A small image VAE, trained from scratch.
Data: trained on retinal OCT scans (Kermany 2017), 98430 training examples, 12.9 epochs.
Rows from block 7 of the encoder of a small image VAE, named by matrix and row number. Rows with one number belong to one neuron. Each number is 50 + 10 x the weight over its row's rms, rounded and kept within 0 to 99. All counts start at 0.
After each neuron's rows are labels from the 100 images, of 14976, where the neuron reaches its largest size: "responds to" is what is common among them; "peak at" is the part of the image that holds the peak. Only what is clearly more common there than usual is listed. The data: retinal OCT scans (Kermany 2017).
# gate: MLP gate (encoder.blocks.7.mlp.gate.weight, 192x96), inputs 0-95
# fc1: MLP up (encoder.blocks.7.mlp.fc1.weight, 192x96), inputs 0-95
# fc2: MLP down (encoder.blocks.7.mlp.fc2.weight, 96x192, transposed), outputs 0-95

gate.113:46 48 43 49 44 56 50 46 67 52 60 51 49 48 53 70 64 53 42 45 53 56 56 49 49 54 64 52 41 54 55 35 61 48 46 46 35 43 50 45 46 52 66 42 58 47 53 76 31 45 60 47 61 56 58 58 64 57 45 60 32 53 38 63 52 50 54 40 40 42 35 42 38 48 40 25 49 61 72 65 41 64 69 53 59 59 66 55 58 54 66 36 35 65 43 50
fc1.113:38 46 47 47 60 32 41 62 33 50 46 39 45 49 54 55 49 62 61 55 49 68 51 44 29 42 56 62 57 49 69 41 62 40 55 46 53 60 45 42 26 42 49 34 58 53 35 51 44 48 44 62 49 63 40 47 47 50 50 48 51 57 36 52 44 42 62 61 63 44 55 37 37 43 51 38 62 53 51 68 59 68 46 57 56 35 36 58 34 43 52 23 52 57 67 53
fc2.113:51 67 53 47 44 43 41 49 51 59 46 47 36 28 60 73 50 72 53 54 51 62 56 73 62 56 45 45 62 50 62 50 54 48 41 44 43 47 50 48 38 67 66 61 49 42 47 45 41 52 54 58 59 55 64 51 49 34 54 33 49 66 41 27 30 48 54 63 47 29 47 51 56 68 45 49 54 42 56 57 50 40 58 42 49 62 51 47 56 61 49 68 46 53 66 35
responds to: finding: diabetic macular edema
peak at: bottom left

gate.14:36 45 43 42 24 53 53 47 58 30 38 72 42 48 53 46 58 50 50 47 64 35 42 49 30 56 64 42 50 41 44 47 26 57 58 46 32 51 31 63 46 40 37 55 63 52 59 60 56 58 44 45 68 56 47 56 62 50 49 39 52 61 49 45 41 33 41 62 53 34 56 47 52 49 34 31 53 55 32 41 61 45 54 46 42 66 55 58 57 44 47 63 47 52 46 46
fc1.14:55 56 37 35 27 60 55 45 50 46 43 42 66 41 53 56 35 35 61 64 61 57 33 49 53 54 46 42 61 63 44 45 58 45 49 61 52 38 40 45 68 60 51 67 55 66 73 57 60 48 39 48 51 46 46 65 49 34 68 56 56 34 40 52 64 62 49 51 55 61 42 40 55 66 59 60 51 40 53 39 38 45 50 43 39 35 54 40 39 51 50 54 56 63 63 66
fc2.14:51 48 51 59 40 31 35 51 35 42 26 47 51 48 40 66 49 42 55 70 55 41 53 63 56 58 40 38 57 37 67 76 44 63 46 46 37 55 52 50 50 50 55 49 60 55 45 39 65 55 55 51 39 40 28 61 42 55 66 38 53 49 54 71 65 59 52 42 36 40 61 48 49 36 53 35 45 54 54 48 66 42 43 50 61 52 54 48 43 49 50 53 55 68 45 64
responds to: finding: diabetic macular edema
peak at: centre

gate.51:50 47 54 13 37 56 46 58 36 54 55 65 58 57 54 51 40 45 41 42 32 39 57 53 72 46 46 48 66 30 30 48 63 44 71 60 53 37 54 43 61 49 48 53 52 45 54 46 58 42 46 51 56 29 48 39 46 65 35 44 58 66 47 56 57 53 44 49 53 52 46 54 54 48 38 58 67 33 51 43 50 66 53 58 45 59 71 45 43 63 54 54 46 54 45 50
fc1.51:45 53 53 46 75 45 51 45 42 67 57 55 43 40 39 35 42 43 40 42 27 59 41 59 57 52 46 35 45 70 51 43 56 48 45 43 55 18 40 55 59 42 45 62 48 48 48 52 45 45 42 44 48 49 56 56 53 52 57 65 50 36 34 52 34 61 56 61 40 49 40 37 50 40 57 52 40 39 49 58 61 56 36 35 70 40 61 31 47 33 50 45 61 46 44 41
fc2.51:61 55 40 54 58 36 54 37 68 62 48 41 58 48 48 49 51 52 33 61 63 62 58 70 50 55 49 59 43 44 41 64 47 43 54 33 42 60 57 46 50 37 61 54 41 65 43 45 34 37 58 61 40 53 40 55 35 55 45 51 44 44 56 54 48 52 53 48 31 54 61 59 41 59 24 45 56 50 50 46 68 43 52 70 51 51 41 45 29 45 78 64 60 51 55 58
responds to: finding: diabetic macular edema
peak at: bottom right; middle right

gate.60:67 59 48 50 40 52 33 62 57 56 53 60 51 34 44 47 62 49 67 60 45 59 43 60 37 45 47 71 61 71 53 48 48 55 36 37 67 56 36 49 51 42 55 39 38 60 60 47 44 54 54 55 55 49 62 45 72 39 45 64 66 37 60 58 53 24 56 41 55 51 59 53 41 66 55 36 54 52 55 47 46 36 30 66 44 46 47 59 54 60 56 43 52 45 46 67
fc1.60:43 50 52 45 43 58 48 55 53 49 45 49 34 48 57 57 60 54 65 44 47 47 56 53 64 34 48 41 48 53 63 43 61 55 16 69 55 36 51 47 59 50 50 49 35 40 45 53 63 65 35 37 45 48 43 43 33 43 53 43 54 56 64 55 55 43 41 39 44 70 55 41 57 48 42 25 62 57 47 52 29 40 47 60 65 47 42 39 52 50 41 40 61 53 76 47
fc2.60:35 65 51 39 44 35 42 46 61 48 56 42 47 59 69 39 39 48 43 66 52 59 53 39 60 58 45 30 39 75 46 47 47 44 54 56 45 44 33 63 64 28 49 46 51 43 55 54 51 41 35 32 46 58 51 45 47 41 39 34 60 52 43 40 64 64 52 47 52 64 74 50 63 63 72 52 50 52 56 56 63 51 50 44 36 48 53 61 44 55 38 49 48 47 46 43
responds to: finding: diabetic macular edema
peak at: top left; top centre

gate.128:26 33 34 48 39 71 62 57 34 57 33 54 57 46 70 44 47 54 47 47 43 35 56 65 35 47 45 48 36 48 61 38 56 58 61 50 46 45 49 57 62 44 43 47 74 46 53 36 58 51 42 59 67 40 41 52 49 55 40 38 67 46 48 64 65 40 48 44 60 37 42 32 44 51 50 46 37 43 41 48 46 68 43 65 52 60 49 45 60 40 44 44 55 59 58 46
fc1.128:53 63 55 34 48 55 53 59 71 33 58 67 56 59 35 49 44 26 35 50 52 44 46 37 36 70 53 54 48 67 49 28 49 36 49 62 41 54 38 41 38 47 42 44 44 56 64 50 48 52 51 52 55 47 46 51 46 42 44 61 42 34 50 43 53 47 33 47 52 44 47 49 48 24 53 48 67 50 49 67 34 60 45 29 44 49 47 60 40 46 42 57 60 58 59 60
fc2.128:43 47 45 55 61 49 55 52 66 35 55 38 39 55 68 46 41 60 48 29 51 66 46 46 58 42 55 63 66 43 25 49 47 32 57 44 34 37 48 51 58 47 61 52 52 46 46 47 57 38 56 50 58 42 47 29 26 60 30 42 49 37 50 65 41 45 65 57 46 50 53 37 52 27 64 62 45 39 42 39 42 50 61 53 38 46 60 47 61 56 50 49 50 67 47 48
responds to: finding: diabetic macular edema
peak at: top right

gate.20:45 44 52 66 56 60 48 33 50 39 47 53 38 49 56 40 47 40 56 52 48 57 47 33 40 52 36 48 39 44 55 24 48 79 62 50 57 42 44 52 59 58 41 49 37 30 52 56 45 46 45 53 48 46 45 45 60 31 48 62 48 56 52 58 57 61 82 65 51 67 41 29 75 56 50 53 51 53 56 60 47 50 41 61 56 38 43 43 59 66 49 54 52 43 49 52
fc1.20:46 45 49 56 41 68 38 63 45 47 46 45 47 41 44 70 54 35 40 42 46 54 62 39 52 33 27 36 54 49 61 41 43 52 41 53 54 58 41 57 58 47 32 48 54 53 53 60 45 67 40 42 44 53 54 61 67 31 29 59 72 49 60 56 50 56 64 57 60 42 56 55 63 61 48 38 43 47 55 54 43 40 31 41 48 35 40 51 32 49 51 30 39 60 48 52
fc2.20:44 52 60 49 51 60 44 47 59 47 53 71 42 52 29 56 66 64 47 35 57 43 47 46 51 44 58 29 59 32 71 58 57 55 56 40 49 46 68 34 31 50 36 56 52 47 49 57 65 52 36 47 55 40 29 49 43 41 41 57 69 62 55 49 37 43 44 60 57 55 47 42 37 56 54 59 59 36 49 70 51 38 41 54 50 65 45 41 50 44 37 35 44 68 50 44
responds to: finding: diabetic macular edema
peak at: bottom right

gate.88:25 49 50 33 41 45 53 48 60 42 55 67 62 58 50 46 68 52 51 55 44 45 54 54 52 63 46 55 55 43 58 61 43 71 49 63 59 58 67 35 47 33 43 34 55 59 61 59 44 44 61 60 57 48 45 40 32 48 56 52 52 51 51 52 48 51 51 40 56 26 60 55 59 61 45 30 40 36 48 53 41 56 32 46 56 60 46 43 57 55 31 54 80 53 52 57
fc1.88:55 67 48 50 49 57 58 55 34 46 34 65 63 44 60 48 44 56 60 60 63 27 36 44 59 60 38 38 59 31 55 51 53 63 58 62 52 63 34 64 46 44 52 43 49 57 47 61 47 58 46 54 60 67 34 60 37 44 44 43 41 43 48 36 36 49 38 44 60 50 50 69 57 52 63 56 63 50 25 51 42 40 56 38 49 46 56 67 47 53 62 50 55 61 36 53
fc2.88:69 51 53 67 55 50 63 44 60 42 54 53 51 42 63 43 44 55 57 45 45 61 60 48 38 57 71 62 56 65 63 50 53 53 50 44 50 45 46 43 61 50 59 73 40 62 28 45 55 51 47 41 45 62 67 70 46 59 54 30 51 57 46 59 49 36 55 34 49 35 51 45 50 48 45 51 31 66 45 38 54 43 43 65 63 47 29 54 44 76 54 56 49 57 41 49
responds to: finding: diabetic macular edema
peak at: top left

gate.67:55 44 46 49 47 56 42 67 36 70 49 56 63 38 41 26 53 46 59 49 50 51 55 32 52 30 56 60 44 49 60 53 36 27 37 37 59 42 45 56 59 58 55 56 71 47 60 48 29 56 55 60 46 47 50 64 64 55 61 43 58 41 60 49 50 56 60 40 47 39 46 63 51 56 41 53 37 42 57 36 51 33 52 36 57 60 55 53 38 63 40 54 58 54 62 32
fc1.67:64 57 37 42 63 49 51 53 43 27 36 58 57 48 49 58 49 70 61 34 58 50 47 58 50 29 63 54 47 42 58 50 50 63 48 35 51 47 41 56 48 49 50 71 31 49 46 66 56 57 47 46 53 50 57 35 58 53 42 49 35 42 59 61 68 58 34 42 39 47 41 42 48 39 52 57 35 51 39 54 43 33 45 52 58 50 54 53 63 44 37 34 77 57 32 44
fc2.67:48 49 40 46 49 47 53 60 63 48 50 58 59 43 42 39 39 45 55 52 58 38 59 59 49 45 57 42 49 53 64 60 56 58 51 62 58 47 65 37 55 47 24 45 49 82 75 43 58 42 67 48 65 68 38 56 63 56 69 46 45 58 46 51 56 47 38 53 48 61 57 52 45 48 50 38 40 52 63 38 59 25 42 49 49 38 40 33 59 49 37 50 40 45 44 63
responds to: finding: diabetic macular edema
peak at: top right

gate.57:51 51 56 55 54 54 57 43 43 48 46 48 41 39 70 50 56 54 59 35 60 64 53 46 61 50 40 72 58 52 42 51 46 38 55 41 33 61 44 45 49 53 64 49 37 54 54 49 59 46 64 29 42 58 48 54 51 36 64 30 23 51 54 34 41 50 42 49 53 65 34 66 56 58 40 38 55 68 40 46 37 55 51 34 31 58 29 48 44 49 55 46 41 37 51 47
fc1.57:51 55 59 50 48 39 56 65 46 52 59 47 62 56 55 46 50 48 63 40 45 26 50 40 49 72 45 52 48 65 42 55 45 41 36 45 61 54 29 51 68 57 44 43 48 48 48 34 40 44 68 48 52 46 64 61 35 47 52 69 48 47 53 43 46 56 47 38 64 36 36 67 52 86 43 50 55 58 50 42 54 39 46 47 54 36 46 46 61 36 37 34 47 56 58 42
fc2.57:71 57 52 41 42 58 57 73 57 66 32 39 39 40 35 71 49 49 60 40 38 46 45 42 57 51 35 49 51 46 61 64 57 42 53 38 43 46 48 59 40 62 48 57 52 46 44 52 45 29 61 53 40 51 57 56 46 22 47 57 27 52 54 46 48 61 69 41 51 47 46 40 46 51 38 42 66 58 67 44 47 43 40 64 60 51 52 58 53 48 51 48 39 54 48 28
responds to: finding: diabetic macular edema
peak at: bottom right

gate.25:18 49 64 22 63 54 62 41 46 52 57 53 56 41 40 54 59 50 41 51 56 56 40 67 49 65 52 47 47 39 48 48 47 49 54 32 48 47 29 55 52 38 48 50 53 46 62 50 51 62 58 53 58 47 49 52 48 56 25 65 33 53 45 56 59 56 53 65 50 51 38 52 47 78 45 64 54 51 45 68 47 55 60 56 55 55 43 39 50 52 71 43 54 49 69 48
fc1.25:53 55 42 51 39 41 59 48 48 55 59 72 38 39 62 48 63 60 35 43 39 49 37 42 46 47 52 46 62 52 63 63 29 60 45 42 58 58 33 45 40 36 39 53 50 23 43 62 63 56 52 52 45 59 37 68 42 52 48 55 76 48 48 56 38 52 54 37 36 58 45 57 55 58 37 40 54 44 49 55 54 56 42 40 62 47 45 42 32 36 33 42 38 42 62 51
fc2.25:42 61 45 49 54 52 50 41 48 32 41 66 43 46 60 40 39 44 60 35 44 43 50 63 68 69 48 59 46 56 47 74 51 35 48 51 24 57 48 59 48 54 51 41 59 44 51 54 59 35 46 33 35 50 34 53 55 42 68 41 57 48 39 48 36 47 42 49 38 60 49 48 54 60 54 51 39 67 48 54 48 58 50 52 20 53 50 56 39 69 51 53 32 38 41 57
responds to: finding: diabetic macular edema
peak at: centre

gate.58:41 54 53 45 38 60 46 71 53 71 62 36 48 51 44 38 52 48 29 60 51 60 54 60 61 47 54 64 60 45 56 59 59 73 54 62 43 67 44 47 65 42 51 46 64 48 45 45 45 51 43 60 47 45 44 63 73 54 53 63 60 52 47 56 50 48 52 44 55 46 56 33 41 83 64 40 50 47 41 59 44 51 48 55 59 31 69 58 66 60 43 47 51 49 61 52
fc1.58:36 49 49 52 64 55 42 59 67 48 49 51 67 64 49 51 52 54 67 59 53 44 40 68 47 48 54 70 46 38 45 32 41 31 51 59 51 73 43 47 68 49 66 43 63 42 46 53 45 58 46 46 49 48 51 52 31 61 42 39 59 55 58 43 46 41 59 44 30 54 45 61 55 53 34 50 39 42 43 38 40 32 60 39 40 47 45 47 41 53 56 20 53 51 43 41
fc2.58:38 44 58 62 68 54 35 38 43 52 29 51 31 58 43 57 51 43 53 54 47 42 43 50 26 33 40 55 44 49 43 47 69 49 47 46 48 56 45 37 52 62 73 55 44 45 32 37 56 62 55 46 46 57 71 41 43 64 52 27 46 51 41 51 45 46 52 57 35 65 40 64 41 57 42 59 46 53 53 63 30 51 45 51 42 52 52 45 47 45 64 58 44 48 65 61
responds to: finding: diabetic macular edema
peak at: centre

gate.41:31 53 61 58 29 41 56 51 34 54 60 47 47 58 37 53 39 52 43 59 65 35 50 49 52 36 42 50 56 67 61 46 61 46 46 57 60 44 53 39 58 43 41 41 64 48 57 52 54 63 48 47 48 71 37 39 72 67 51 48 43 44 42 41 44 42 56 38 52 61 56 44 46 60 50 45 51 36 60 66 48 49 40 60 39 51 58 46 58 30 50 31 58 31 56 24
fc1.41:52 54 61 46 56 54 45 34 51 56 51 60 58 58 39 53 47 59 59 34 43 60 38 80 65 57 52 63 61 42 47 43 67 58 40 55 45 67 46 37 50 61 56 49 24 62 53 54 59 36 54 62 54 52 53 37 60 57 51 55 40 56 37 47 55 70 58 50 42 27 51 57 60 54 54 43 37 32 47 44 48 59 42 35 49 48 48 53 62 58 37 43 63 29 51 52
fc2.41:52 53 63 57 46 59 47 59 46 60 29 62 44 47 48 59 40 60 42 61 46 42 60 54 51 51 55 49 46 65 60 49 40 44 48 46 43 52 54 40 49 63 42 47 39 45 51 60 40 55 53 39 56 50 47 59 55 34 62 35 30 57 32 47 55 51 54 30 51 65 43 62 51 71 56 46 55 47 27 47 50 35 32 41 47 51 57 63 52 48 60 82 35 62 33 33
responds to: finding: choroidal neovascularization
peak at: top left; top right

gate.28:52 58 45 45 66 60 44 52 48 53 45 47 37 54 50 54 41 53 40 39 65 68 47 61 48 50 66 41 72 26 63 72 62 64 44 47 46 46 50 54 70 58 54 52 47 48 31 43 46 56 65 46 52 50 40 40 46 62 45 47 57 40 54 58 51 67 35 62 64 38 43 59 46 50 50 35 65 43 51 62 58 52 52 33 34 55 40 65 43 49 39 67 60 48 47 35
fc1.28:44 50 52 40 61 48 60 58 47 50 45 47 68 41 51 37 50 38 43 39 54 66 55 41 50 50 48 50 33 31 55 56 48 58 54 32 31 58 46 55 59 32 44 38 53 34 36 73 50 47 60 57 55 62 58 49 49 35 42 34 63 42 50 65 50 55 48 48 44 63 55 48 40 46 36 44 57 28 45 56 60 47 38 62 30 71 52 47 53 60 38 41 42 38 46 65
fc2.28:42 62 55 73 41 48 53 47 32 45 57 53 54 52 41 40 46 60 54 51 57 44 59 52 62 48 41 50 61 42 48 52 56 50 54 64 54 38 36 58 54 51 63 63 54 38 53 57 49 55 49 45 48 50 60 40 32 45 48 58 52 56 43 62 55 70 56 47 54 16 45 67 40 38 54 59 53 66 45 63 50 62 65 68 64 54 46 52 38 78 46 58 34 62 60 53
responds to: finding: diabetic macular edema
peak at: bottom left

gate.6:43 49 45 42 49 64 45 44 42 63 52 52 41 42 51 61 44 39 50 49 58 41 36 62 41 43 59 43 35 47 43 39 36 61 42 56 50 37 53 35 46 35 46 48 55 50 53 46 53 57 46 55 72 53 19 57 53 52 50 67 32 69 36 51 46 44 48 55 41 42 34 51 73 28 51 45 57 63 40 75 47 47 46 42 59 49 49 43 46 63 61 34 37 54 58 44
fc1.6:47 46 47 38 68 33 63 47 51 65 67 53 36 33 52 56 35 35 49 45 63 55 47 31 49 53 40 47 60 46 41 33 58 41 37 39 50 47 44 47 32 49 52 56 45 43 44 60 61 53 39 46 33 58 51 44 55 51 48 53 52 44 42 51 43 27 52 43 43 44 57 59 59 57 41 27 46 45 56 52 51 37 51 48 43 62 44 48 31 39 45 45 64 81 67 43
fc2.6:34 56 51 60 48 45 46 46 51 36 35 50 59 58 49 46 41 48 54 49 63 58 25 62 42 47 38 69 44 70 69 59 54 46 55 31 54 32 54 48 51 57 52 45 50 64 52 45 52 53 51 48 44 50 41 39 53 40 43 47 59 48 42 36 73 47 28 50 56 54 64 45 55 45 49 38 38 76 31 60 58 56 42 53 66 66 60 50 47 41 55 48 46 33 60 54
responds to: finding: diabetic macular edema
peak at: bottom left; bottom right