From a checkpoint of a small image VAE.
Model: 3.1M parameters, 48-pixel images, encoder arch swin, encoder norm layernorm, encoder activation swiglu, encoder patch size [2, 2], encoder depths [6, 6], encoder widths [48, 96], decoder norm batchnorm, decoder activation mish, decoder widths [64, 128, 192].
Training: muon at rate 0.0017, 9900 steps, batches of 128.
Data: trained on retinal OCT scans (Kermany 2017), 98430 training examples, 12.9 epochs.
Rows from block 7 of the encoder of a small image VAE, named by matrix and row number. Rows with one number belong to one neuron. Each number is 128 + 24 x the weight over its row's rms, rounded and kept within 0 to 255. All counts start at 0.
After each neuron's rows are labels from the 100 images, of 14976, where the neuron reaches its largest size: "patch colour" is the nearest of a few named colours to the mean colour under the peak. Only what is clearly more common there than usual is listed. The data: retinal OCT scans (Kermany 2017). In brackets: how many of the 100.
# gate: MLP gate (encoder.blocks.7.mlp.gate.weight, 192x96), inputs 0-95
# fc1: MLP up (encoder.blocks.7.mlp.fc1.weight, 192x96), inputs 0-95
# fc2: MLP down (encoder.blocks.7.mlp.fc2.weight, 96x192, transposed), outputs 0-95

gate.13 [129  93 171 118 147  93 103 125 134 146 155  84 144 137 142 124 112 110 126 115  79 180 126 145 121 112 122 124  88 110 112 119 148 148 113 135 139  99 154 189 106  96 127 155 123 173 137 144  85 122 173  89 130 141 107 131 128 129 121 126 100 134 114 130 146 136  78 140 155 138  83 157 117 106  94 111 122 104 115 159 140 144 142 161 138 156 130 151 149 132 172 165 148 150  97 139]
fc1.13 [145  98 102 142  95 168 134 101 138 140 122 143 151 110 112 156 158 121 116 104 128 117 158 149 141 111 125 126 130 134 128 166 148 113 157 130 120 169 139 171 104 181 110 140 138 110 140 113 150 145 148 165 110 136 163 126  93 119 122 102 132 131 140 135 196  58 120 155 154  97 178 103 125 152 154 119 133 180 104 127 110 116  93 122 106  99 118 138 151 148  98 126 119 140 100 145]
fc2.13 [133 155 165 152 135 117  97 136 111 156 194  97 188 128 134 135 135 137 124 102 126 154 135 138 110 143  95 166 144 182 138 115 131 140 150 112 161 160 111 149 139 145  71 105 167 159 139 130 161 158 174 161 126 152 146 155 114 101 118 122 101 105 132 127 151 101 151  66  97 146 130 110 120 114 125  99 141 132 137 107 130  98 171 140 127 107 127 135 117 127 125 119 123 122 104 115]
patch colour: white (65)

gate.129 [ 92 152 124  99  95 143 151 118 124 133 104 103 117 138 123 128 121 168 111 180 155 177 119 113 147  72 126 166 155 108 134 129 101  90 159 102  99 102 132 137 134 146 121 133 126 111 134 116 154 141  59 142 101 150 121 129 133 120 137 111 163 122 112 139 144 125 119 141 122 101 104  69 121 112  90 159 123 179 127 107 163 118 111 169 128  98 149 106 144 154 118 126 147 114 163 112]
fc1.129 [111 113  89 116  88 150 153 138  98  90 153 128 109 143 129 114 145  95 142 153  97 107 126 131 161 137  88 156 125  71 156 158 122 103 113 116 147  97 138 110 120 141 134  88 172  96 163  87 135 120 206 123 101 161 104 124 119 149 127 148 124 130 164 134 101 125 138 111 143 110  92 142 137 143 130 148 109 134 131  90 156 137 108 117 108 162 148  82 121 111 105 132 113 100 131 136]
fc2.129 [ 98 116 125 120 154 112 120 141 166 135 104 138 117 145 139 194 114 135 109 114 110 108 158 160 105 150 100 108 124 119 194  88 135 163 132 151 110 108 162 132 141  77 141 134 120  90 135 134 121  90 136 170 110 150 142 113 148 122  95 171 166  83 170 122 104 152 118 113  94  89 139 138 147 124 111 154 141 107 171 123 120 113 107 130 158 123 135 133 132 115 114 113 150 149 160 145]
patch colour: grey (92)

gate.156 [ 71 117 138 123 161 172 137 112 131 157  96 126  95 142 118 148 143 144 152 121  97 147 136 162 121  83 152 103 158 174 127 144 142 116 161 124 129 139 106 118 116 161 141 117 165 105 120 130  75  96 137 124 140 126 103 123 202 116 137 128 112 131 126 111 115 140 124 103 151 147 147 132  99 149 171  81 134 119 146 175 127 105 113 139 107 157  92 132 128  93 112 110 149 128 104  91]
fc1.156 [134 120 148 156 126 158 116 101  94 126 146 155 153 117 125 131 122 130 149 113 115 168 129  94 115 151 131 146 104 127 102 126 131 101 142 143  81 115 142 151 137 106 187 123 116 130  96  96 186 122 101 122 134  87 126 123 107 129 101  84 138 163 134 139 115  72 146  94 142 102 106 118 179 155 124 115  97 116 141 115 146 127 146  87 112 145 121 161  79 130 110 134  82 101 163 113]
fc2.156 [150  94 133 122  82 151 113 123 142 137 128  91 152 112 160 116 121 103 110 127 131 161 160 144 101  91 120 179 123 166 158 108 117 175 104 141 144 152 115 136 104 166 103 147 108 141 116 196 105 120 138 147 120 157 150 135 162 174  81 124 127 130 123 100 138  85 107 166 131 109 121 135  93 133 140 110 120 120 136 143 101  90 128 120  96 171 148 153 117 137 102 153 136 137 129 103]
patch colour: grey (100)

gate.182 [163 115  79 132 131 136 141 129 182 141 139 103 124 124  96 132 100 175 163 154 114 166 113 139 145 144 116 105  90  94 164 142 101 165 113 130 100 137 174  81 108 166 119 123 156 143 148  91 137 124 164 126 131 109 132 151 126 124 123 110 150 138 140 137 151 128 143 155  79 177 129 152 150 115 119 152 153  96 145 160 167 100 123 129 102 109 153 111 133  92 115 116 142 122 159 135]
fc1.182 [109  86 120 142 155 109 108  93 134 120 117 128 130 108 126  96 150 160 114 113 107 109 117 105 148 108 129 152 156 127 123 128 156 140 142 111 132 119 156  90 183 117 134  96 123 150 131 173  91 159 127 151 165 138 127 133 136 106  99 104 151  61 117 135 123 189 165 133 134 128 112 129 155 117 172 182 139 120 128  81 146 173 117 140 165 154 125 154 118 140 137 130 138 158 115 103]
fc2.182 [ 98 133 146 143 145 150 134 110 127  87 133 120 134 161 133 124 146  68 164  91 111  95  98 157 135 159 103  93 150 120 151 104 141 147  89 118 112 109 108 153  72 143  92 127 134 118 110  95 150  99 174 165 101 146 113 124 164 121 155 152 140 166 131 112 117 176 147 143  93 128 133  79  97 125 152 169 137 128 126 140 131 137 111 100 134 154 135 106 135 113 140  98 142 111 121 150]
patch colour: grey (100)

gate.123 [122 133 161 162 128 138  94 140 110 150 118 118 141 125 112 106 132 143  80 129 110  70 149 142  84 154 144 103 123  97 159 120 107 159  80 157 128  45 162  87 161 144 119 133 128 116 123 155 119  89 125 115 153 140 134 141  98 122 125 145 109 115 148  95 132 144 109 133 113 158 115 130 138 144 114 133 125 107  83 132 139 126 128 119  91 134 136 140  45 145 111 115 122 136 143 128]
fc1.123 [154 117 112 172 127 134 164 122 170 141 154 127 121 102 107 137 133 121 149 141 155  86  83 167 144 112 122 144 169 134 116 105 124 132 175 161 172 107  72 116 143 134 134 116  91 116 139 163  90 149 121 136 142 161 119 150 130 126 130 114 100 109 125 161 134 172 140 126 104 161 160 117  74 164 130 122 136 101 137  99 137 115 110 104 125 115 146 148 111 146 134  73 107 136 154 105]
fc2.123 [113 105 124 111 124 125 130 159 111 151 115 171 135 103 136 110 138 115 128 133 132 134 142 178 112 110 111 154 141  85 177 104 132 138 114  94 112 130 136 117  71 105 117 159 122 158 112 142 155 166 155 129 135 167 146 123 143 132 134 145 139 131 167 104 144 109  74 103 101 121 157 130 125  91 102 162 115 133 122 148 168 130 100 141 136 146 138 148  71 158 137  95 127 147 135 199]
patch colour: white (79)

gate.187 [136 138 118 130 141 139 138 117 143 141 168 143 107 163 129 107 106 140 112 125 119 161  92 122  74 102 124 113 120 121 160 124 100 162 118 102 116 174 193 165 121 129 138 167 129  72 151 127 123  92 129 142 152 138 138 149  95  85 130 138  91 113 151 165 134  79 104 125 149  98  91 117 123 106 116 128 110 134 168  98 123 125 142 124 144 142 107 167 129  93 178 145 129 129 135 111]
fc1.187 [136 110 117 134  81 137 152 165 132 129 165 139 156 142 139 146 122 121 123  82 125 172 145 105 140 140 135 171 132 126 119 146 156  89 103 139 161 117 128 108 134 163 140 152 136 148  84 111 187  92 114 116 123 144 131 110  94 166 131 149 125 134 111 146  86 117 117 181 123 142 131 127 124 129 148 127 108  60 152  86 132 165 127 127 173 141 123 138 132 167 117 121 109 176 129 128]
fc2.187 [164  77 104 144 109 129 121 134 121 102 184 131 136 144  82 106 115 151 170 144 135 136  98  56 140 126 134 158 137 116 107 138  96 167 114 142  85 155 120 135 114 129 121 118  93 115 134 119  89 148 165 125 137 126 129 109 101  84 107 140 116 126 128 112 138 149 121 143 139  93  89 130 148 125 139 118 131 112 134 165 139 119 192 128 141  86 125 110 121 163 144 125 117 162 171 111]
patch colour: white (87)

gate.39 [143 132  87 105 118 138 124 117 132 130 118 128 104  98 123  81 143 160 137 114 153 127 129 122  95 120 138 135 165 106 177 122  97 136 138 166  76 165 134 163 152 113 155 151 117 112 110 107 161 104 138 121 156 136 130  89 161 137 130 118 120 113 117 148 119 102 142  71 153 150 114 158  95 114 100 196 162 153 154 133 107 147 151 102 102 104  93 110 131 100 127  96 109 119 102 129]
fc1.39 [120 104 160 131 114 124 140 109 195 136 169  82 133 161  89 165 137 130 122 113 149 115 123 158 124 129 150 146 102 104 168 149  83 130 141 130 121 160 137 129 135 151 141 113 113 132 121 142 109 162 124 138 120 104 148 102 135 149 119  98 137 192 164 120 168 125 172 109 149 140  91 101 171 131 121 104 170 103 132 135 128 128 118 109 100 114 146 111 102 102 176 121 119 108  99 157]
fc2.39 [147 101  99 115 123 101 109 156  93 150  94 108  96 122 171 118 142  92 129 137  99 138 122 173 124  97  81 126 139 138 130 156 130 140 140 143 138 130 165 119 123 105 146 122 134 117  92 132  86  99 117 152 123  89 139 129 117 161  96 114 110 111 133 123 120 125 168 110 116 140 111 115 141 134 108  87 130 188  80  98  92 169 128 112 102 128 139 124  69 114 138 130 114  96 115 181]
patch colour: grey (60)

gate.110 [157 165 149 141 156 115 131 109 120 157 127 124 130 129 158  87 106 178  92 145 126  97 147 107 121 140 108  90 105 129 146 123 112 114 137 128 133 100 137 144 126 147 133 130 128 137 124 169 116 144  78 132  85 197 117 141 127 163 115  79  99 123 145 119 103 155 124 135  75  96  98 112 163 121 125 138 135 122 158 122  80 117  94 181 101 126 143  92 149 121 137 115 141 151 102 133]
fc1.110 [170 114 164 134 121 115 129 109  85 109  92  69 114 129 125 182 116 149 118 108 167 130  92 139  93 148 149 111 115  99 131 112 131 126 124 154 155 143 117  82 118  71 138 131 154 107 169 123 101 160 112 126 153  79 139 123 105 168 128  99 103 109 139 127 144 132 152 111 155 118 142 122 110 126 126 144 148 151 118 144 166  96 125 113 148 115 105 180 120 106  79 111 144 140 134 116]
fc2.110 [109 155 115 155 120 121 118 143 161 104 159 121 135 151 142 106  97 140 170 161 118 159 137 137 138 111 142  93 134 112 117 124 176 167 102 184 105 132 119 141 114 125 135 112 153 113 132 151 115 150 103  81 129  98 133 141 142 137 141 138 126  95 100 137 136 128 136 166  61 169  77 119 161 146 112 104 111 125 127 139 107 158  81 149 121 131 112 168 125 115 120  91 117 140  78 154]
patch colour: grey (76)

gate.76 [129  97 147 131 119 149 110 177 150 143 143 119 171  89 114 140 137 157 177 111 161 132 151 111  88 130 117 153 145 112 160 124 129 143 121 137 140 102 123 126  69 128 140 130 130 151 138 149  85 157 130 122 105 193 144 162  86 152 140 106 107 142 158 150 110 145 139 105 107 127 101 130 121 128 135  93 105 168 115 136 157 108  77 128 134  94 116 118 133 105 124 148  95 147 136  75]
fc1.76 [137 125 133 192 110 126 143 111 133 151 127 147 119  94 168 132 154  94 114 117  76 120  71 117 153 105  89 122 102 143 144 119 124 126 141 115 108 132  99 134 162 164 131 116 139 172 104 141 116 115 160 100 157 143 126 105  91 158 106 166 129 116  73  73  89 101  89 128 139 116 151 117 122 142 107 148 140 120 128 160 130 113 143 127 145 131 110  86 158 103 108 115 111 118 152 137]
fc2.76 [ 98  93 112 114 113 146 100 123 103 137 126 152 118 120 113 144 196 147 120 122 101 130 166 117 126 161 101 164 117 144 147 146 137 145 156 141 129 136 133 193 131 153 137 148 133 137 112 129 109 147 110 156 149  96 158 128 138 147 125 160 108 109 168 119 121  90  93 130 116 121 123 161 182 127 187 162 136 155 116 131 137  93 136 108 138 154 139 159 158 153  69 134 153 140 113 145]
patch colour: grey (74)